config.yaml
model: "multi-label audio tagger"
hop_length: 160
widths: [192, 192, 192]
epochs: 11.8
Rows from block 8, named by matrix and row number. Each number is 200 + 40 x the weight over its row's rms, rounded and kept within 0 to 999. All counts start at 0. After the name is the row's rms in percent of the matrix's.
# convs2: project pointwise conv (model.blocks.8.convs.2.weight, 192x768x1), inputs 128-191
convs2.16,096,259,208,165,127,194,235,176,223,242,173,221,238,184,180,208,185,284,219,165,207,210,244,266,126,219,198,177,205,186,127,252,159,158,237,273,230,223,194,177,156,231,165,163,225,159,153,307,172,125,248,168,214,254,215,300,223,132,165,150,198,204,189,224,226
convs2.17,099,226,147,194,190,212,276,137,225,213,166,216,127,220,138,187,247,255,179,167,191,226,232,211,276,194,154,212,172,228,230,168,118,148,271,219,212,219,177,197,73,272,222,194,187,140,225,118,185,190,214,179,192,215,216,146,236,161,180,102,198,229,291,208,267
convs2.18,103,200,115,143,196,197,183,208,179,253,152,218,148,147,188,175,261,184,196,182,294,188,241,211,161,282,194,134,142,172,120,172,280,250,186,214,209,201,170,183,240,262,155,155,288,334,203,163,210,213,143,143,181,234,201,199,233,153,191,260,268,181,157,178,152
convs2.19,095,181,139,194,223,285,226,211,286,208,240,279,131,206,224,213,134,202,225,130,188,168,269,270,256,228,270,226,119,270,259,202,203,196,215,193,168,185,174,170,242,163,195,238,244,220,177,151,181,180,203,238,188,188,170,80,226,154,124,211,174,170,191,220,309
convs2.20,099,261,244,213,235,266,182,185,225,200,164,203,186,250,227,170,196,223,169,198,189,287,237,170,220,172,196,234,163,207,142,235,241,245,161,181,255,157,220,239,248,211,218,134,213,245,190,174,213,176,235,183,215,261,205,126,219,230,173,180,229,194,117,232,192
convs2.21,101,217,208,161,233,219,239,193,169,235,134,91,222,177,224,216,249,187,193,285,202,176,194,202,224,174,142,194,171,179,253,189,217,289,270,188,193,218,255,219,267,219,235,172,165,206,178,147,158,160,226,191,206,172,192,184,186,225,130,246,195,181,289,148,212
convs2.22,097,243,262,254,234,149,212,246,217,181,192,151,206,215,196,198,201,221,225,186,257,191,199,175,236,187,154,194,210,181,190,242,159,192,162,191,229,253,241,218,157,100,172,231,186,179,233,95,162,200,99,211,149,162,210,175,125,158,190,268,186,197,196,247,201
convs2.23,097,143,190,186,192,191,178,170,222,166,192,203,268,146,201,227,122,184,194,265,160,213,201,315,253,293,209,176,160,257,194,123,201,227,253,205,169,213,193,210,226,222,221,191,190,164,267,236,162,216,268,173,154,166,168,233,200,177,260,235,178,176,249,216,212
convs2.24,099,196,201,186,150,148,265,140,153,224,202,197,198,232,157,229,232,205,192,136,157,149,182,288,165,210,252,218,176,203,235,147,192,236,181,176,285,163,209,153,193,188,228,178,228,172,146,115,179,152,158,165,174,218,224,168,303,226,246,245,189,235,211,248,213
convs2.25,102,170,201,216,188,252,280,171,217,158,192,144,143,231,194,219,187,224,135,301,240,287,198,176,188,143,204,134,236,251,177,217,165,117,234,211,116,206,173,183,217,240,180,201,222,268,200,161,200,225,164,166,269,273,217,183,198,257,159,135,204,249,270,225,165
convs2.26,101,158,249,205,196,134,203,249,207,201,199,189,241,168,192,233,285,203,288,277,212,131,161,115,209,203,181,214,209,231,184,223,161,267,177,168,221,205,174,152,235,174,223,157,184,190,261,121,244,231,207,276,166,132,200,282,252,243,212,191,156,257,206,166,299
convs2.27,099,243,227,168,149,192,209,154,205,151,149,247,244,224,187,160,223,170,230,188,178,231,258,195,182,173,187,189,260,172,249,232,257,199,170,107,207,160,227,151,177,156,223,180,225,230,173,180,177,217,219,263,178,171,240,202,155,177,213,228,158,239,145,185,166
convs2.28,099,165,179,184,187,190,189,201,258,196,178,210,200,174,209,240,200,206,226,237,193,235,196,207,152,176,246,205,277,211,158,192,183,223,171,239,106,117,206,197,271,199,173,204,165,117,215,291,230,136,227,175,223,203,257,180,124,231,183,231,142,190,234,245,232
convs2.29,101,195,232,215,133,243,182,197,135,180,164,210,238,125,238,164,165,179,155,241,206,225,184,224,240,275,187,187,177,265,203,163,173,211,181,155,203,241,227,159,217,216,201,144,215,223,182,289,239,238,219,219,158,280,162,218,257,155,221,200,154,175,155,136,173
convs2.30,100,170,133,235,174,210,193,141,253,186,227,221,211,208,217,210,209,247,289,228,200,183,193,146,187,219,214,187,220,198,277,151,215,210,237,265,215,219,233,283,178,218,189,181,161,227,239,192,196,225,185,267,161,176,180,273,219,238,201,193,205,227,183,136,182
convs2.31,099,240,212,183,185,207,114,224,184,208,168,147,187,197,215,198,159,149,218,119,152,274,186,218,210,233,181,136,219,224,211,158,231,146,221,211,239,211,195,165,247,164,160,153,163,206,164,210,269,209,124,176,219,227,186,274,176,174,178,235,252,247,147,171,267
convs2.32,101,141,198,243,199,184,214,170,297,143,166,140,144,190,185,171,198,210,214,220,177,196,214,255,190,240,297,233,200,193,175,194,241,226,220,210,159,189,171,158,161,137,176,173,139,96,242,98,244,221,200,177,196,200,194,269,212,169,230,238,202,176,262,184,231
convs2.33,099,285,235,193,139,164,188,242,144,194,200,196,158,210,217,250,133,311,247,222,238,192,190,212,170,165,256,266,220,220,146,185,173,256,200,219,185,211,239,176,212,258,162,151,185,202,160,176,126,201,175,144,212,168,152,195,186,174,237,178,170,205,198,174,173
convs2.34,105,189,155,114,222,125,157,200,251,223,203,209,189,274,167,212,247,291,242,141,257,176,223,235,150,165,250,224,191,203,114,157,208,243,194,194,201,236,190,216,166,188,245,214,291,130,213,204,161,212,163,161,149,243,194,201,256,235,196,224,180,149,257,282,163
convs2.35,102,155,176,255,175,229,224,266,147,171,214,223,209,221,221,185,172,179,176,191,173,131,210,176,184,274,224,204,217,199,223,206,237,218,218,273,175,241,223,220,210,234,220,209,149,218,173,113,224,262,179,250,194,221,186,219,208,167,241,171,181,189,261,229,208
convs2.36,098,228,148,205,220,174,159,193,172,189,167,217,176,199,261,229,199,169,143,163,192,185,246,283,212,263,202,200,187,250,192,250,102,151,255,211,174,108,183,227,187,202,195,168,204,267,230,179,203,158,243,191,227,225,190,176,179,191,262,137,177,191,183,206,176
convs2.37,105,202,201,160,182,201,201,124,259,207,166,168,168,46,224,164,192,170,207,252,250,166,195,181,176,199,197,195,187,189,225,189,193,218,219,191,154,220,216,194,174,237,284,142,206,255,286,211,192,213,227,239,184,245,117,199,225,214,175,174,148,259,84,141,219
convs2.38,100,163,213,245,241,142,154,181,127,202,183,287,195,216,200,209,148,234,220,172,93,182,248,243,171,205,174,188,240,249,188,157,223,206,201,188,127,183,223,235,236,231,231,132,217,226,181,287,226,157,167,188,216,145,140,167,239,203,155,188,190,208,168,210,124
convs2.39,100,225,217,182,188,178,237,166,242,152,199,255,231,196,190,181,219,263,237,176,221,214,205,179,248,218,204,190,96,277,193,208,124,182,193,145,203,270,132,229,183,176,220,171,236,121,108,233,190,225,139,219,162,260,232,187,200,177,205,197,192,154,196,281,226
convs2.40,100,151,249,120,204,230,165,244,193,218,191,161,248,234,92,244,229,245,199,171,137,209,147,154,235,181,209,193,206,182,158,137,143,156,273,201,236,163,217,209,223,229,115,104,188,187,186,143,153,213,200,208,303,225,163,229,155,238,223,226,89,157,183,273,197
convs2.41,104,179,160,141,253,235,164,188,173,252,233,171,227,200,202,215,216,193,136,188,219,198,171,265,202,236,173,238,278,177,187,157,174,206,146,204,177,222,234,198,219,233,164,209,218,176,249,199,166,225,160,244,229,231,148,236,217,188,121,207,194,205,169,266,56
convs2.42,103,240,269,269,166,178,257,217,150,164,190,227,238,213,231,235,157,172,241,221,128,205,211,223,159,190,156,179,179,153,125,243,202,135,183,221,190,225,142,204,209,214,200,237,241,159,227,164,234,182,97,260,158,178,154,267,238,221,210,275,168,166,206,273,208
convs2.43,104,235,128,273,167,179,185,221,209,147,226,237,202,179,221,211,246,125,207,248,198,228,216,221,234,248,167,218,148,184,147,272,242,197,194,224,268,158,243,158,166,220,316,258,229,148,209,202,190,234,190,174,280,253,167,158,261,282,218,179,251,199,165,280,254
convs2.44,101,141,242,213,178,173,166,177,178,213,226,277,243,182,185,242,253,174,196,229,211,181,211,192,249,178,197,203,269,233,182,143,211,185,170,179,252,179,137,199,196,288,150,194,228,211,153,143,120,210,206,175,215,208,214,121,194,248,208,206,177,177,249,189,207
convs2.45,099,229,235,199,206,233,201,188,227,170,158,236,247,194,253,155,172,179,170,208,164,286,181,228,208,213,216,181,220,113,142,189,184,237,279,242,209,145,195,146,176,176,149,201,258,184,211,172,190,218,233,294,227,219,228,272,189,155,224,263,175,232,201,174,184
convs2.46,099,233,198,264,215,217,162,172,191,203,128,196,113,218,222,173,189,223,171,162,245,175,221,192,105,182,202,209,171,201,212,277,191,203,139,213,156,91,226,177,180,213,120,259,184,148,173,193,177,153,208,197,175,225,163,191,159,234,148,166,235,230,172,162,287
convs2.47,100,144,226,199,190,194,202,178,225,162,222,244,195,246,224,170,141,190,208,181,216,203,173,209,138,188,202,175,174,211,126,235,272,238,240,183,165,194,192,219,164,242,301,145,113,243,224,179,251,189,206,200,224,237,286,244,189,250,222,137,218,223,199,133,266
convs2.48,097,250,226,271,190,237,183,267,247,174,171,200,136,138,201,197,160,175,198,307,170,140,164,120,175,181,234,182,237,196,230,189,132,182,142,138,202,231,190,215,157,264,183,187,177,206,211,104,193,180,162,148,241,173,178,173,223,225,282,250,225,228,236,148,147
convs2.49,101,220,187,246,181,250,162,122,192,193,179,182,137,179,193,201,136,215,274,196,199,228,185,168,204,126,222,125,189,149,187,246,175,164,203,200,304,233,239,158,226,255,185,176,194,140,230,277,267,219,204,151,150,159,194,205,241,194,202,234,112,187,205,217,214
convs2.50,098,205,232,229,239,131,175,194,189,203,154,181,246,209,180,158,149,172,240,165,187,165,208,187,267,221,205,219,182,206,239,221,167,232,227,105,281,238,197,190,242,170,217,183,180,251,160,190,137,241,228,264,293,211,192,246,171,186,221,211,185,208,186,230,197
convs2.51,101,152,191,182,138,274,138,300,160,176,198,296,191,180,172,193,217,146,174,174,194,262,252,200,237,166,223,158,267,220,140,171,187,133,261,245,231,230,224,193,264,144,215,200,184,176,202,225,144,149,174,306,238,232,153,183,241,231,247,202,244,217,214,293,158
convs2.52,096,243,209,158,284,242,199,162,152,161,200,184,272,206,169,234,194,264,181,231,213,229,229,155,264,241,158,209,196,203,211,189,268,186,182,200,183,147,183,205,215,223,243,156,174,173,162,125,225,225,250,190,173,156,244,243,218,195,168,194,189,175,224,151,102
convs2.53,098,173,173,245,216,209,132,225,244,194,247,231,217,73,201,150,211,257,258,257,164,124,310,166,219,226,237,206,166,234,159,187,255,221,262,154,212,201,223,263,212,270,177,225,160,191,247,244,250,110,233,197,225,170,174,188,180,211,218,200,210,248,185,143,205
convs2.54,097,149,178,219,203,219,182,243,180,209,213,229,173,228,183,173,182,221,241,222,177,222,206,234,156,212,137,176,241,266,185,216,151,277,206,247,169,189,267,130,176,205,248,193,186,109,287,276,231,212,173,275,168,181,258,124,171,211,216,121,123,271,234,164,174
convs2.55,101,269,242,169,234,269,179,139,190,232,179,256,202,186,229,163,170,189,213,152,214,253,173,201,248,190,236,161,176,159,167,235,163,220,215,192,226,170,234,243,105,244,187,149,152,146,198,259,172,198,205,257,231,199,196,208,230,222,233,165,233,219,259,221,249
convs2.56,098,149,226,213,137,227,233,219,198,270,217,193,119,155,184,145,213,188,137,226,155,146,201,204,145,219,200,198,248,201,153,194,227,287,183,210,220,197,237,180,190,236,177,314,192,126,204,269,180,257,170,200,179,258,269,249,188,167,228,244,218,209,235,228,272
convs2.57,097,212,165,157,204,199,191,228,218,196,204,170,189,284,281,213,168,241,130,204,161,198,149,211,249,211,237,176,249,255,254,208,197,184,223,259,169,209,211,239,187,141,245,237,183,220,153,117,260,182,188,222,249,178,180,179,271,231,205,204,101,201,207,189,181
convs2.58,098,183,185,211,147,121,213,209,184,180,201,173,222,172,227,225,207,226,156,194,176,245,181,283,214,204,187,205,84,227,156,191,156,231,162,215,126,72,224,171,168,184,157,172,195,202,211,236,162,187,134,188,170,116,190,227,189,276,196,144,216,194,207,219,184
convs2.59,098,215,187,150,236,218,220,197,197,156,243,277,179,260,257,172,201,182,193,206,169,235,203,192,175,291,223,219,245,257,118,191,181,138,158,215,244,159,238,177,215,262,172,174,244,275,169,225,170,254,208,233,157,222,179,178,177,265,141,236,210,259,230,210,163
convs2.60,098,257,241,159,192,244,144,142,197,233,174,105,160,218,188,205,246,167,160,208,283,210,169,195,219,212,162,274,214,175,205,228,148,226,160,175,216,144,199,225,263,242,215,172,255,159,202,128,171,208,191,198,200,198,228,190,186,202,176,265,235,189,247,192,108
convs2.61,099,278,239,242,180,139,217,170,253,123,211,137,195,226,135,210,212,199,174,217,234,133,335,167,122,244,226,260,214,170,169,133,212,199,214,211,160,150,160,283,145,173,229,159,241,160,146,271,159,169,98,178,127,145,180,171,152,190,221,198,241,223,161,216,194
convs2.62,102,173,268,244,195,183,219,178,196,162,213,148,183,178,175,107,205,185,227,244,144,243,173,229,178,197,203,205,185,228,109,256,122,281,184,249,256,162,196,184,208,217,242,133,205,179,268,193,186,146,211,145,148,192,188,190,211,181,193,72,158,255,253,192,248
convs2.63,102,164,231,203,197,164,238,275,181,248,172,229,209,176,228,171,169,172,268,120,222,259,132,169,169,176,207,274,219,243,183,180,151,209,256,200,178,100,156,252,227,255,220,218,224,192,232,190,187,203,201,203,191,190,155,174,201,209,212,206,152,217,178,229,137
convs2.64,099,176,165,207,196,211,220,206,210,219,196,242,164,177,193,249,174,229,158,241,271,191,118,138,157,134,198,268,198,210,193,187,197,138,182,235,149,255,241,198,217,169,263,184,245,128,215,146,189,229,269,135,110,175,249,212,161,189,151,176,165,210,169,138,193
convs2.65,098,207,196,224,195,196,195,247,208,210,180,212,251,218,229,130,245,131,182,183,274,210,263,207,190,249,176,271,239,115,175,240,190,193,225,100,202,182,231,180,207,255,113,181,226,156,140,254,264,235,112,233,214,160,207,224,147,257,182,282,259,217,276,87,178
convs2.66,101,162,181,198,160,175,215,226,151,206,234,178,260,140,164,152,228,190,146,173,214,219,201,283,143,191,263,222,221,130,207,169,201,207,200,235,143,193,223,198,264,191,188,150,230,252,228,145,232,225,210,144,151,166,237,164,197,210,191,175,154,155,164,179,203
convs2.67,104,249,202,182,187,190,187,187,157,265,139,271,214,233,151,199,205,172,242,195,146,212,196,215,217,219,201,195,228,194,151,161,256,212,203,234,237,142,184,183,212,154,239,197,188,241,207,135,267,184,235,179,270,141,163,218,269,159,222,231,233,227,266,220,188
convs2.68,100,190,183,188,163,235,250,164,196,212,160,236,251,162,260,173,232,209,111,261,222,263,215,173,187,206,192,202,248,205,207,188,190,303,127,184,259,244,206,178,156,235,177,147,238,228,259,319,211,275,182,262,174,274,256,247,195,179,191,166,251,172,175,203,254
convs2.69,101,194,150,184,121,207,200,212,122,215,278,197,232,209,196,251,273,158,234,215,243,166,224,207,225,193,276,151,157,140,131,152,221,141,242,219,249,202,247,207,183,136,221,292,261,181,194,106,256,164,147,270,156,233,185,169,203,102,191,218,213,208,265,169,220
convs2.70,103,201,181,129,158,277,219,147,161,126,216,219,214,142,195,210,169,238,183,217,172,205,270,170,163,207,122,130,177,216,101,224,141,174,174,187,196,264,182,199,187,196,174,205,217,206,173,238,194,176,246,193,200,202,241,212,176,207,197,181,194,170,230,207,200
convs2.71,100,210,202,232,225,217,275,215,184,190,263,218,242,145,210,223,255,140,182,289,169,180,163,179,210,243,214,177,232,258,171,116,253,237,193,229,281,199,187,243,233,145,302,252,173,184,160,112,193,166,246,214,121,210,165,151,185,157,194,166,215,203,185,170,252
convs2.72,098,214,217,177,218,206,212,292,203,230,239,229,212,216,149,228,216,221,232,204,194,192,156,268,248,188,231,167,185,166,129,240,214,249,236,236,252,220,134,221,212,272,145,226,258,179,132,247,194,313,215,265,270,238,304,228,199,250,234,157,256,211,268,198,186
convs2.73,100,165,199,197,173,235,152,166,238,258,197,236,178,198,210,225,194,163,198,158,196,254,164,174,145,181,276,232,161,207,198,216,193,142,185,158,149,189,133,170,235,166,196,211,163,264,162,138,158,151,200,191,211,200,249,248,247,215,180,223,214,159,186,177,209
convs2.74,100,218,233,233,175,133,141,144,220,202,167,158,221,238,239,102,186,170,157,191,218,180,134,188,214,209,192,206,281,157,230,205,251,234,261,189,234,187,252,133,128,213,167,138,172,222,198,228,248,204,207,167,118,157,197,137,264,192,209,240,208,284,146,200,126
convs2.75,100,179,236,208,229,172,257,178,154,180,238,207,170,152,217,203,178,176,177,197,199,201,285,229,122,194,212,168,291,248,229,182,159,256,213,177,183,162,200,249,179,199,251,252,223,208,178,226,178,219,213,206,178,189,202,199,261,121,255,187,206,271,217,211,211
convs2.76,100,192,222,242,258,202,152,98,147,215,229,204,160,180,280,141,198,253,171,176,133,274,171,161,177,184,238,153,168,273,189,214,246,168,267,216,297,239,183,152,228,168,295,183,198,273,270,239,259,139,180,211,156,271,193,188,154,170,215,278,256,215,237,168,183
convs2.77,098,165,194,253,247,215,219,280,199,242,219,284,319,199,162,158,297,148,268,205,218,267,155,164,229,219,156,149,207,193,240,229,152,195,180,210,221,171,244,219,146,146,216,209,144,215,245,228,234,136,207,237,249,237,230,223,172,139,182,281,222,204,159,189,209
convs2.78,097,198,230,233,182,173,208,174,221,208,149,189,225,180,205,210,270,236,157,133,250,188,219,229,167,222,186,225,268,239,165,240,171,141,231,190,199,114,163,205,276,181,182,155,162,194,244,292,253,183,232,155,154,208,219,176,213,149,225,157,190,203,207,169,213
convs2.79,095,231,201,229,198,185,128,128,252,218,175,256,217,285,159,200,225,217,210,219,259,157,204,185,237,182,226,212,183,258,261,212,128,170,194,220,108,226,180,189,253,230,243,252,207,242,214,186,189,209,248,227,124,173,258,210,230,212,110,193,202,222,248,251,158
convs2.80,097,186,241,237,241,144,176,122,125,167,218,227,279,170,230,250,261,262,220,207,207,194,147,237,198,207,200,226,258,176,189,178,188,163,221,157,233,171,275,210,131,164,133,250,189,225,156,208,180,199,208,189,153,233,132,224,240,202,215,189,183,209,159,236,171
convs2.81,104,273,161,157,210,202,281,165,249,178,180,159,165,242,117,225,137,229,202,236,109,216,148,193,199,205,207,205,243,173,269,174,235,176,240,204,137,210,150,175,201,150,248,182,110,121,169,198,204,227,182,219,158,192,181,178,188,139,214,209,212,203,143,229,240
convs2.82,102,249,262,177,202,170,140,156,262,269,155,223,268,154,185,245,113,215,219,224,119,163,203,171,182,219,166,200,217,211,152,214,215,90,189,149,168,189,178,196,164,116,163,213,202,202,246,288,201,203,236,238,212,140,210,162,202,227,225,194,254,214,191,241,197
convs2.83,095,154,232,233,151,212,236,207,207,221,191,189,266,224,221,194,205,243,174,180,190,188,140,208,186,156,229,165,221,248,170,198,215,243,219,181,199,176,278,173,152,188,201,252,100,189,228,137,197,187,176,193,202,230,257,160,266,193,228,203,172,206,167,211,163
convs2.84,095,167,217,134,161,246,217,197,163,239,175,197,290,220,250,114,239,197,148,161,156,165,184,172,225,189,212,161,230,206,291,219,256,242,151,225,245,161,243,262,134,175,223,223,157,268,205,222,167,128,154,161,236,158,202,224,192,218,193,246,172,197,231,231,140
convs2.85,102,236,186,172,203,226,238,198,203,201,190,167,194,163,193,172,234,121,164,232,216,145,192,196,152,173,220,236,219,209,228,203,182,184,225,161,197,191,228,230,238,215,189,186,196,157,186,110,154,195,135,207,198,170,174,263,122,221,189,215,212,139,303,239,189
convs2.86,104,191,195,231,277,213,183,168,217,205,259,191,233,123,199,186,214,181,208,176,223,227,204,166,189,192,249,162,157,280,199,198,219,184,226,140,223,147,265,251,280,179,283,198,154,240,235,145,203,211,268,182,154,175,191,163,163,144,192,265,175,215,193,264,238
convs2.87,102,213,192,195,216,206,198,253,202,202,143,203,186,193,186,219,268,222,235,208,194,227,163,190,275,233,146,218,152,179,175,148,243,210,174,243,249,125,212,211,150,229,207,190,138,236,202,199,295,190,219,151,205,148,229,208,255,217,177,208,212,215,215,143,255
convs2.88,098,176,156,145,223,232,230,274,177,237,82,255,199,239,199,213,178,256,188,185,191,122,158,137,172,199,245,297,184,249,180,209,222,237,176,189,165,273,142,222,159,212,262,216,125,249,235,165,195,215,147,173,178,226,202,153,170,211,191,257,158,191,235,146,209
convs2.89,096,180,221,253,165,199,207,216,175,209,241,291,185,191,209,115,182,122,193,229,270,218,144,161,201,246,243,213,198,215,149,211,172,190,225,162,276,209,195,224,224,211,144,141,173,219,205,251,187,187,255,174,162,201,224,235,177,181,101,162,153,245,302,245,200
convs2.90,100,215,195,234,245,204,194,135,214,158,180,178,268,226,195,157,245,177,227,208,201,187,151,207,217,188,207,142,174,122,173,213,193,214,145,115,152,124,222,187,224,200,181,239,95,187,225,207,174,184,244,209,212,257,181,98,247,217,255,164,210,273,202,217,191
convs2.91,100,226,205,183,143,167,242,234,188,205,273,189,90,133,211,159,186,173,198,182,192,253,222,224,128,215,270,214,227,135,211,150,204,215,164,174,239,188,191,234,198,234,230,237,240,250,145,190,210,198,199,226,208,199,171,220,144,209,215,236,243,120,193,228,254
convs2.92,097,238,159,200,222,184,191,208,208,225,213,143,214,185,169,142,223,259,277,150,213,191,242,186,237,280,205,165,249,149,240,184,190,243,175,192,204,175,260,243,143,123,172,234,158,221,195,261,135,255,164,224,232,120,241,181,225,176,151,273,240,155,239,214,206
convs2.93,099,109,227,195,251,240,184,209,295,195,271,193,226,201,150,238,152,187,194,206,208,129,202,246,241,189,326,180,215,196,145,207,152,236,246,105,233,129,174,193,154,232,241,176,276,193,178,109,239,253,231,291,166,209,167,213,283,155,197,186,212,149,211,269,142
convs2.94,101,94,151,227,227,205,189,268,253,314,223,258,202,161,169,179,194,189,198,192,198,216,162,213,202,233,256,185,207,222,225,210,162,197,141,213,155,241,191,241,142,192,176,211,169,133,207,112,125,280,158,169,239,171,140,203,211,191,237,170,149,183,119,171,175
convs2.95,102,192,231,230,235,248,171,229,92,146,115,164,172,149,303,163,243,221,209,88,143,217,205,211,188,184,144,190,255,161,300,188,200,134,214,192,246,241,247,225,242,134,218,234,87,206,189,144,226,275,254,188,208,160,193,180,230,143,222,195,205,210,246,25,230
convs2.96,100,189,203,212,121,166,225,235,218,253,212,222,154,178,201,213,166,205,175,116,174,208,228,179,240,177,125,149,196,203,212,265,214,243,216,255,173,284,238,161,265,182,227,171,250,127,244,128,228,261,305,271,138,132,129,177,200,171,162,186,178,224,190,146,228
convs2.97,101,172,107,186,198,174,177,162,218,189,187,205,197,220,200,190,170,101,159,221,266,174,167,186,197,191,185,201,159,156,164,175,208,210,220,174,198,189,131,207,230,217,237,203,196,217,267,224,164,201,173,154,210,157,118,260,179,190,215,241,168,108,183,267,146
convs2.98,098,199,148,230,125,185,254,179,181,142,187,166,167,231,145,197,215,147,153,220,233,164,215,253,215,180,294,170,143,141,261,160,203,147,204,195,156,191,258,158,250,202,180,168,204,251,170,99,166,156,178,130,150,193,217,239,214,218,251,175,188,117,250,167,138
convs2.99,103,183,215,218,303,214,241,177,220,147,215,195,207,186,176,208,250,187,141,97,176,172,229,169,172,237,230,287,265,256,238,161,156,110,213,315,209,142,163,183,268,243,250,206,116,166,263,210,215,236,138,263,217,211,185,161,205,156,205,180,161,176,183,237,158
convs2.100,106,244,175,190,188,228,200,213,178,253,183,260,190,182,193,269,239,208,220,223,236,166,212,161,133,196,134,217,190,188,210,305,187,253,161,138,200,148,245,237,154,241,251,242,194,217,230,214,177,162,199,181,208,133,186,198,161,126,187,246,167,258,93,227,215
convs2.101,105,169,201,198,156,241,178,154,174,208,216,287,256,247,256,241,180,181,245,227,176,238,230,255,271,151,170,180,243,212,116,217,149,165,233,259,161,201,152,254,240,207,190,225,201,226,219,172,206,155,213,172,217,258,240,203,277,235,258,176,276,253,206,149,143
convs2.102,099,170,204,200,279,241,201,156,202,222,227,278,294,192,171,249,210,184,212,258,243,245,128,194,210,114,188,289,185,228,176,206,242,154,201,212,207,263,296,146,201,196,260,261,236,229,236,239,210,220,233,289,201,199,212,129,211,192,192,227,226,200,218,166,277
convs2.103,099,186,201,164,206,257,169,192,324,195,182,235,168,184,240,199,215,238,172,196,190,173,176,182,191,171,222,153,176,209,222,170,211,272,152,210,199,164,235,219,259,211,113,175,236,233,119,279,130,189,218,225,291,182,208,215,154,215,253,167,206,201,213,152,240
convs2.104,099,157,209,273,231,268,156,178,197,201,198,227,240,110,236,197,257,227,250,165,235,177,252,180,207,244,157,207,178,181,235,207,167,153,177,256,197,245,212,176,140,228,216,215,171,261,216,193,188,242,179,251,226,236,233,222,161,113,246,243,189,207,166,205,176
convs2.105,098,213,163,167,248,173,178,202,247,212,136,213,198,130,191,213,204,252,256,204,196,190,196,237,207,194,201,166,168,246,228,191,246,193,185,226,225,220,172,179,215,222,190,139,192,252,214,240,163,246,147,184,156,146,233,193,179,158,159,278,239,194,159,178,182
convs2.106,101,251,211,266,204,243,195,157,237,141,187,148,220,224,262,234,265,226,154,169,234,196,242,209,164,157,165,218,111,169,163,295,184,198,159,202,304,164,253,127,227,162,163,255,120,171,202,304,179,197,269,175,199,309,188,124,209,237,222,209,255,247,180,143,236
convs2.107,101,165,201,219,207,292,238,215,195,224,212,212,132,225,171,246,241,234,183,197,211,206,235,268,212,217,214,232,177,139,219,122,174,247,171,158,270,258,230,144,228,133,179,179,210,229,137,219,146,219,103,203,139,135,128,182,183,185,174,181,240,132,140,181,201
convs2.108,101,239,172,229,179,230,256,269,145,197,178,143,172,185,180,143,219,180,229,160,186,264,213,193,198,269,193,226,183,187,172,184,189,234,272,206,211,155,182,186,200,268,176,146,218,111,316,215,179,196,174,201,137,236,173,208,191,151,201,149,153,139,148,202,209
convs2.109,101,243,173,270,243,141,55,212,112,218,251,143,204,268,175,215,184,153,333,190,252,209,130,215,176,194,189,92,198,140,163,149,227,248,153,173,147,207,234,165,210,210,191,181,191,158,230,159,219,159,179,195,235,185,191,211,176,127,217,189,196,217,163,184,202
convs2.110,098,214,198,231,197,207,234,80,169,181,233,176,216,226,145,225,173,228,209,184,189,302,178,139,161,250,220,183,256,181,238,241,174,221,196,170,234,292,195,186,136,188,136,157,217,209,262,251,240,285,198,142,228,162,284,248,139,180,217,181,196,171,115,205,259
convs2.111,101,230,150,195,190,217,266,113,221,209,246,170,149,290,192,165,148,178,178,193,150,164,246,276,215,211,178,221,161,207,237,265,203,213,222,120,156,189,171,214,175,226,166,173,231,181,209,232,178,216,212,207,175,195,112,219,146,212,193,214,197,276,246,172,164
convs2.112,100,197,152,185,216,206,214,214,53,197,155,195,191,227,148,220,224,174,177,214,170,185,274,246,170,202,261,207,215,216,173,222,148,169,134,233,246,319,197,187,241,101,248,109,148,247,244,172,196,200,174,280,248,175,137,236,191,197,251,191,234,220,172,224,230
convs2.113,101,196,215,178,227,88,254,176,159,130,221,163,179,175,128,185,160,195,229,249,171,263,186,255,204,230,226,150,228,172,186,186,211,177,183,185,249,141,260,124,248,179,180,176,186,197,194,167,219,213,244,194,184,229,156,218,241,195,261,217,145,161,203,190,264
convs2.114,098,212,136,208,172,204,245,242,214,198,194,175,243,241,174,155,187,220,199,200,189,171,156,262,154,276,207,169,269,279,223,198,197,203,240,211,195,260,157,242,213,99,230,184,233,203,202,113,190,155,168,226,202,178,214,181,211,319,202,178,268,137,200,217,198
convs2.115,102,207,167,217,135,223,237,202,178,125,164,105,129,200,193,141,191,127,255,206,175,162,200,259,229,220,292,176,201,231,171,257,211,233,232,171,104,204,163,214,236,250,177,146,247,166,176,184,285,164,198,179,199,179,253,336,166,202,123,187,210,168,278,211,195
convs2.116,100,160,217,99,272,142,220,219,169,126,207,165,168,138,202,220,172,186,166,173,255,208,224,233,256,241,185,187,220,167,196,158,185,226,223,224,220,200,135,122,114,228,170,177,224,212,211,159,217,181,170,165,236,175,195,187,190,237,225,211,198,184,239,298,183
convs2.117,099,222,168,256,198,157,229,152,211,199,200,213,195,246,237,213,247,181,241,205,209,187,232,189,177,185,188,224,152,136,205,148,188,169,186,163,224,139,253,202,196,145,203,271,127,183,148,232,137,259,245,176,242,135,203,215,190,180,161,231,177,254,187,120,208
convs2.118,098,211,201,181,200,189,209,132,146,304,227,189,220,185,172,144,161,251,142,227,202,172,208,247,141,232,249,201,229,225,147,255,292,197,158,166,248,177,233,243,237,171,245,166,175,139,98,291,136,184,188,269,210,193,222,232,229,249,159,159,233,163,202,161,255
convs2.119,097,161,281,221,195,236,216,211,203,278,237,271,175,174,286,199,188,185,214,150,90,198,180,128,246,220,153,206,173,187,193,193,192,255,208,201,248,131,256,206,165,235,240,142,164,189,210,314,198,165,185,238,184,236,181,264,223,184,243,178,246,252,261,172,231
convs2.120,100,262,157,201,214,255,213,185,201,216,187,268,224,235,199,271,152,221,211,190,204,150,192,234,210,266,147,232,183,228,227,129,235,140,177,183,216,177,183,178,229,217,133,230,149,195,221,157,202,237,293,232,195,161,193,170,200,254,200,136,177,212,168,200,193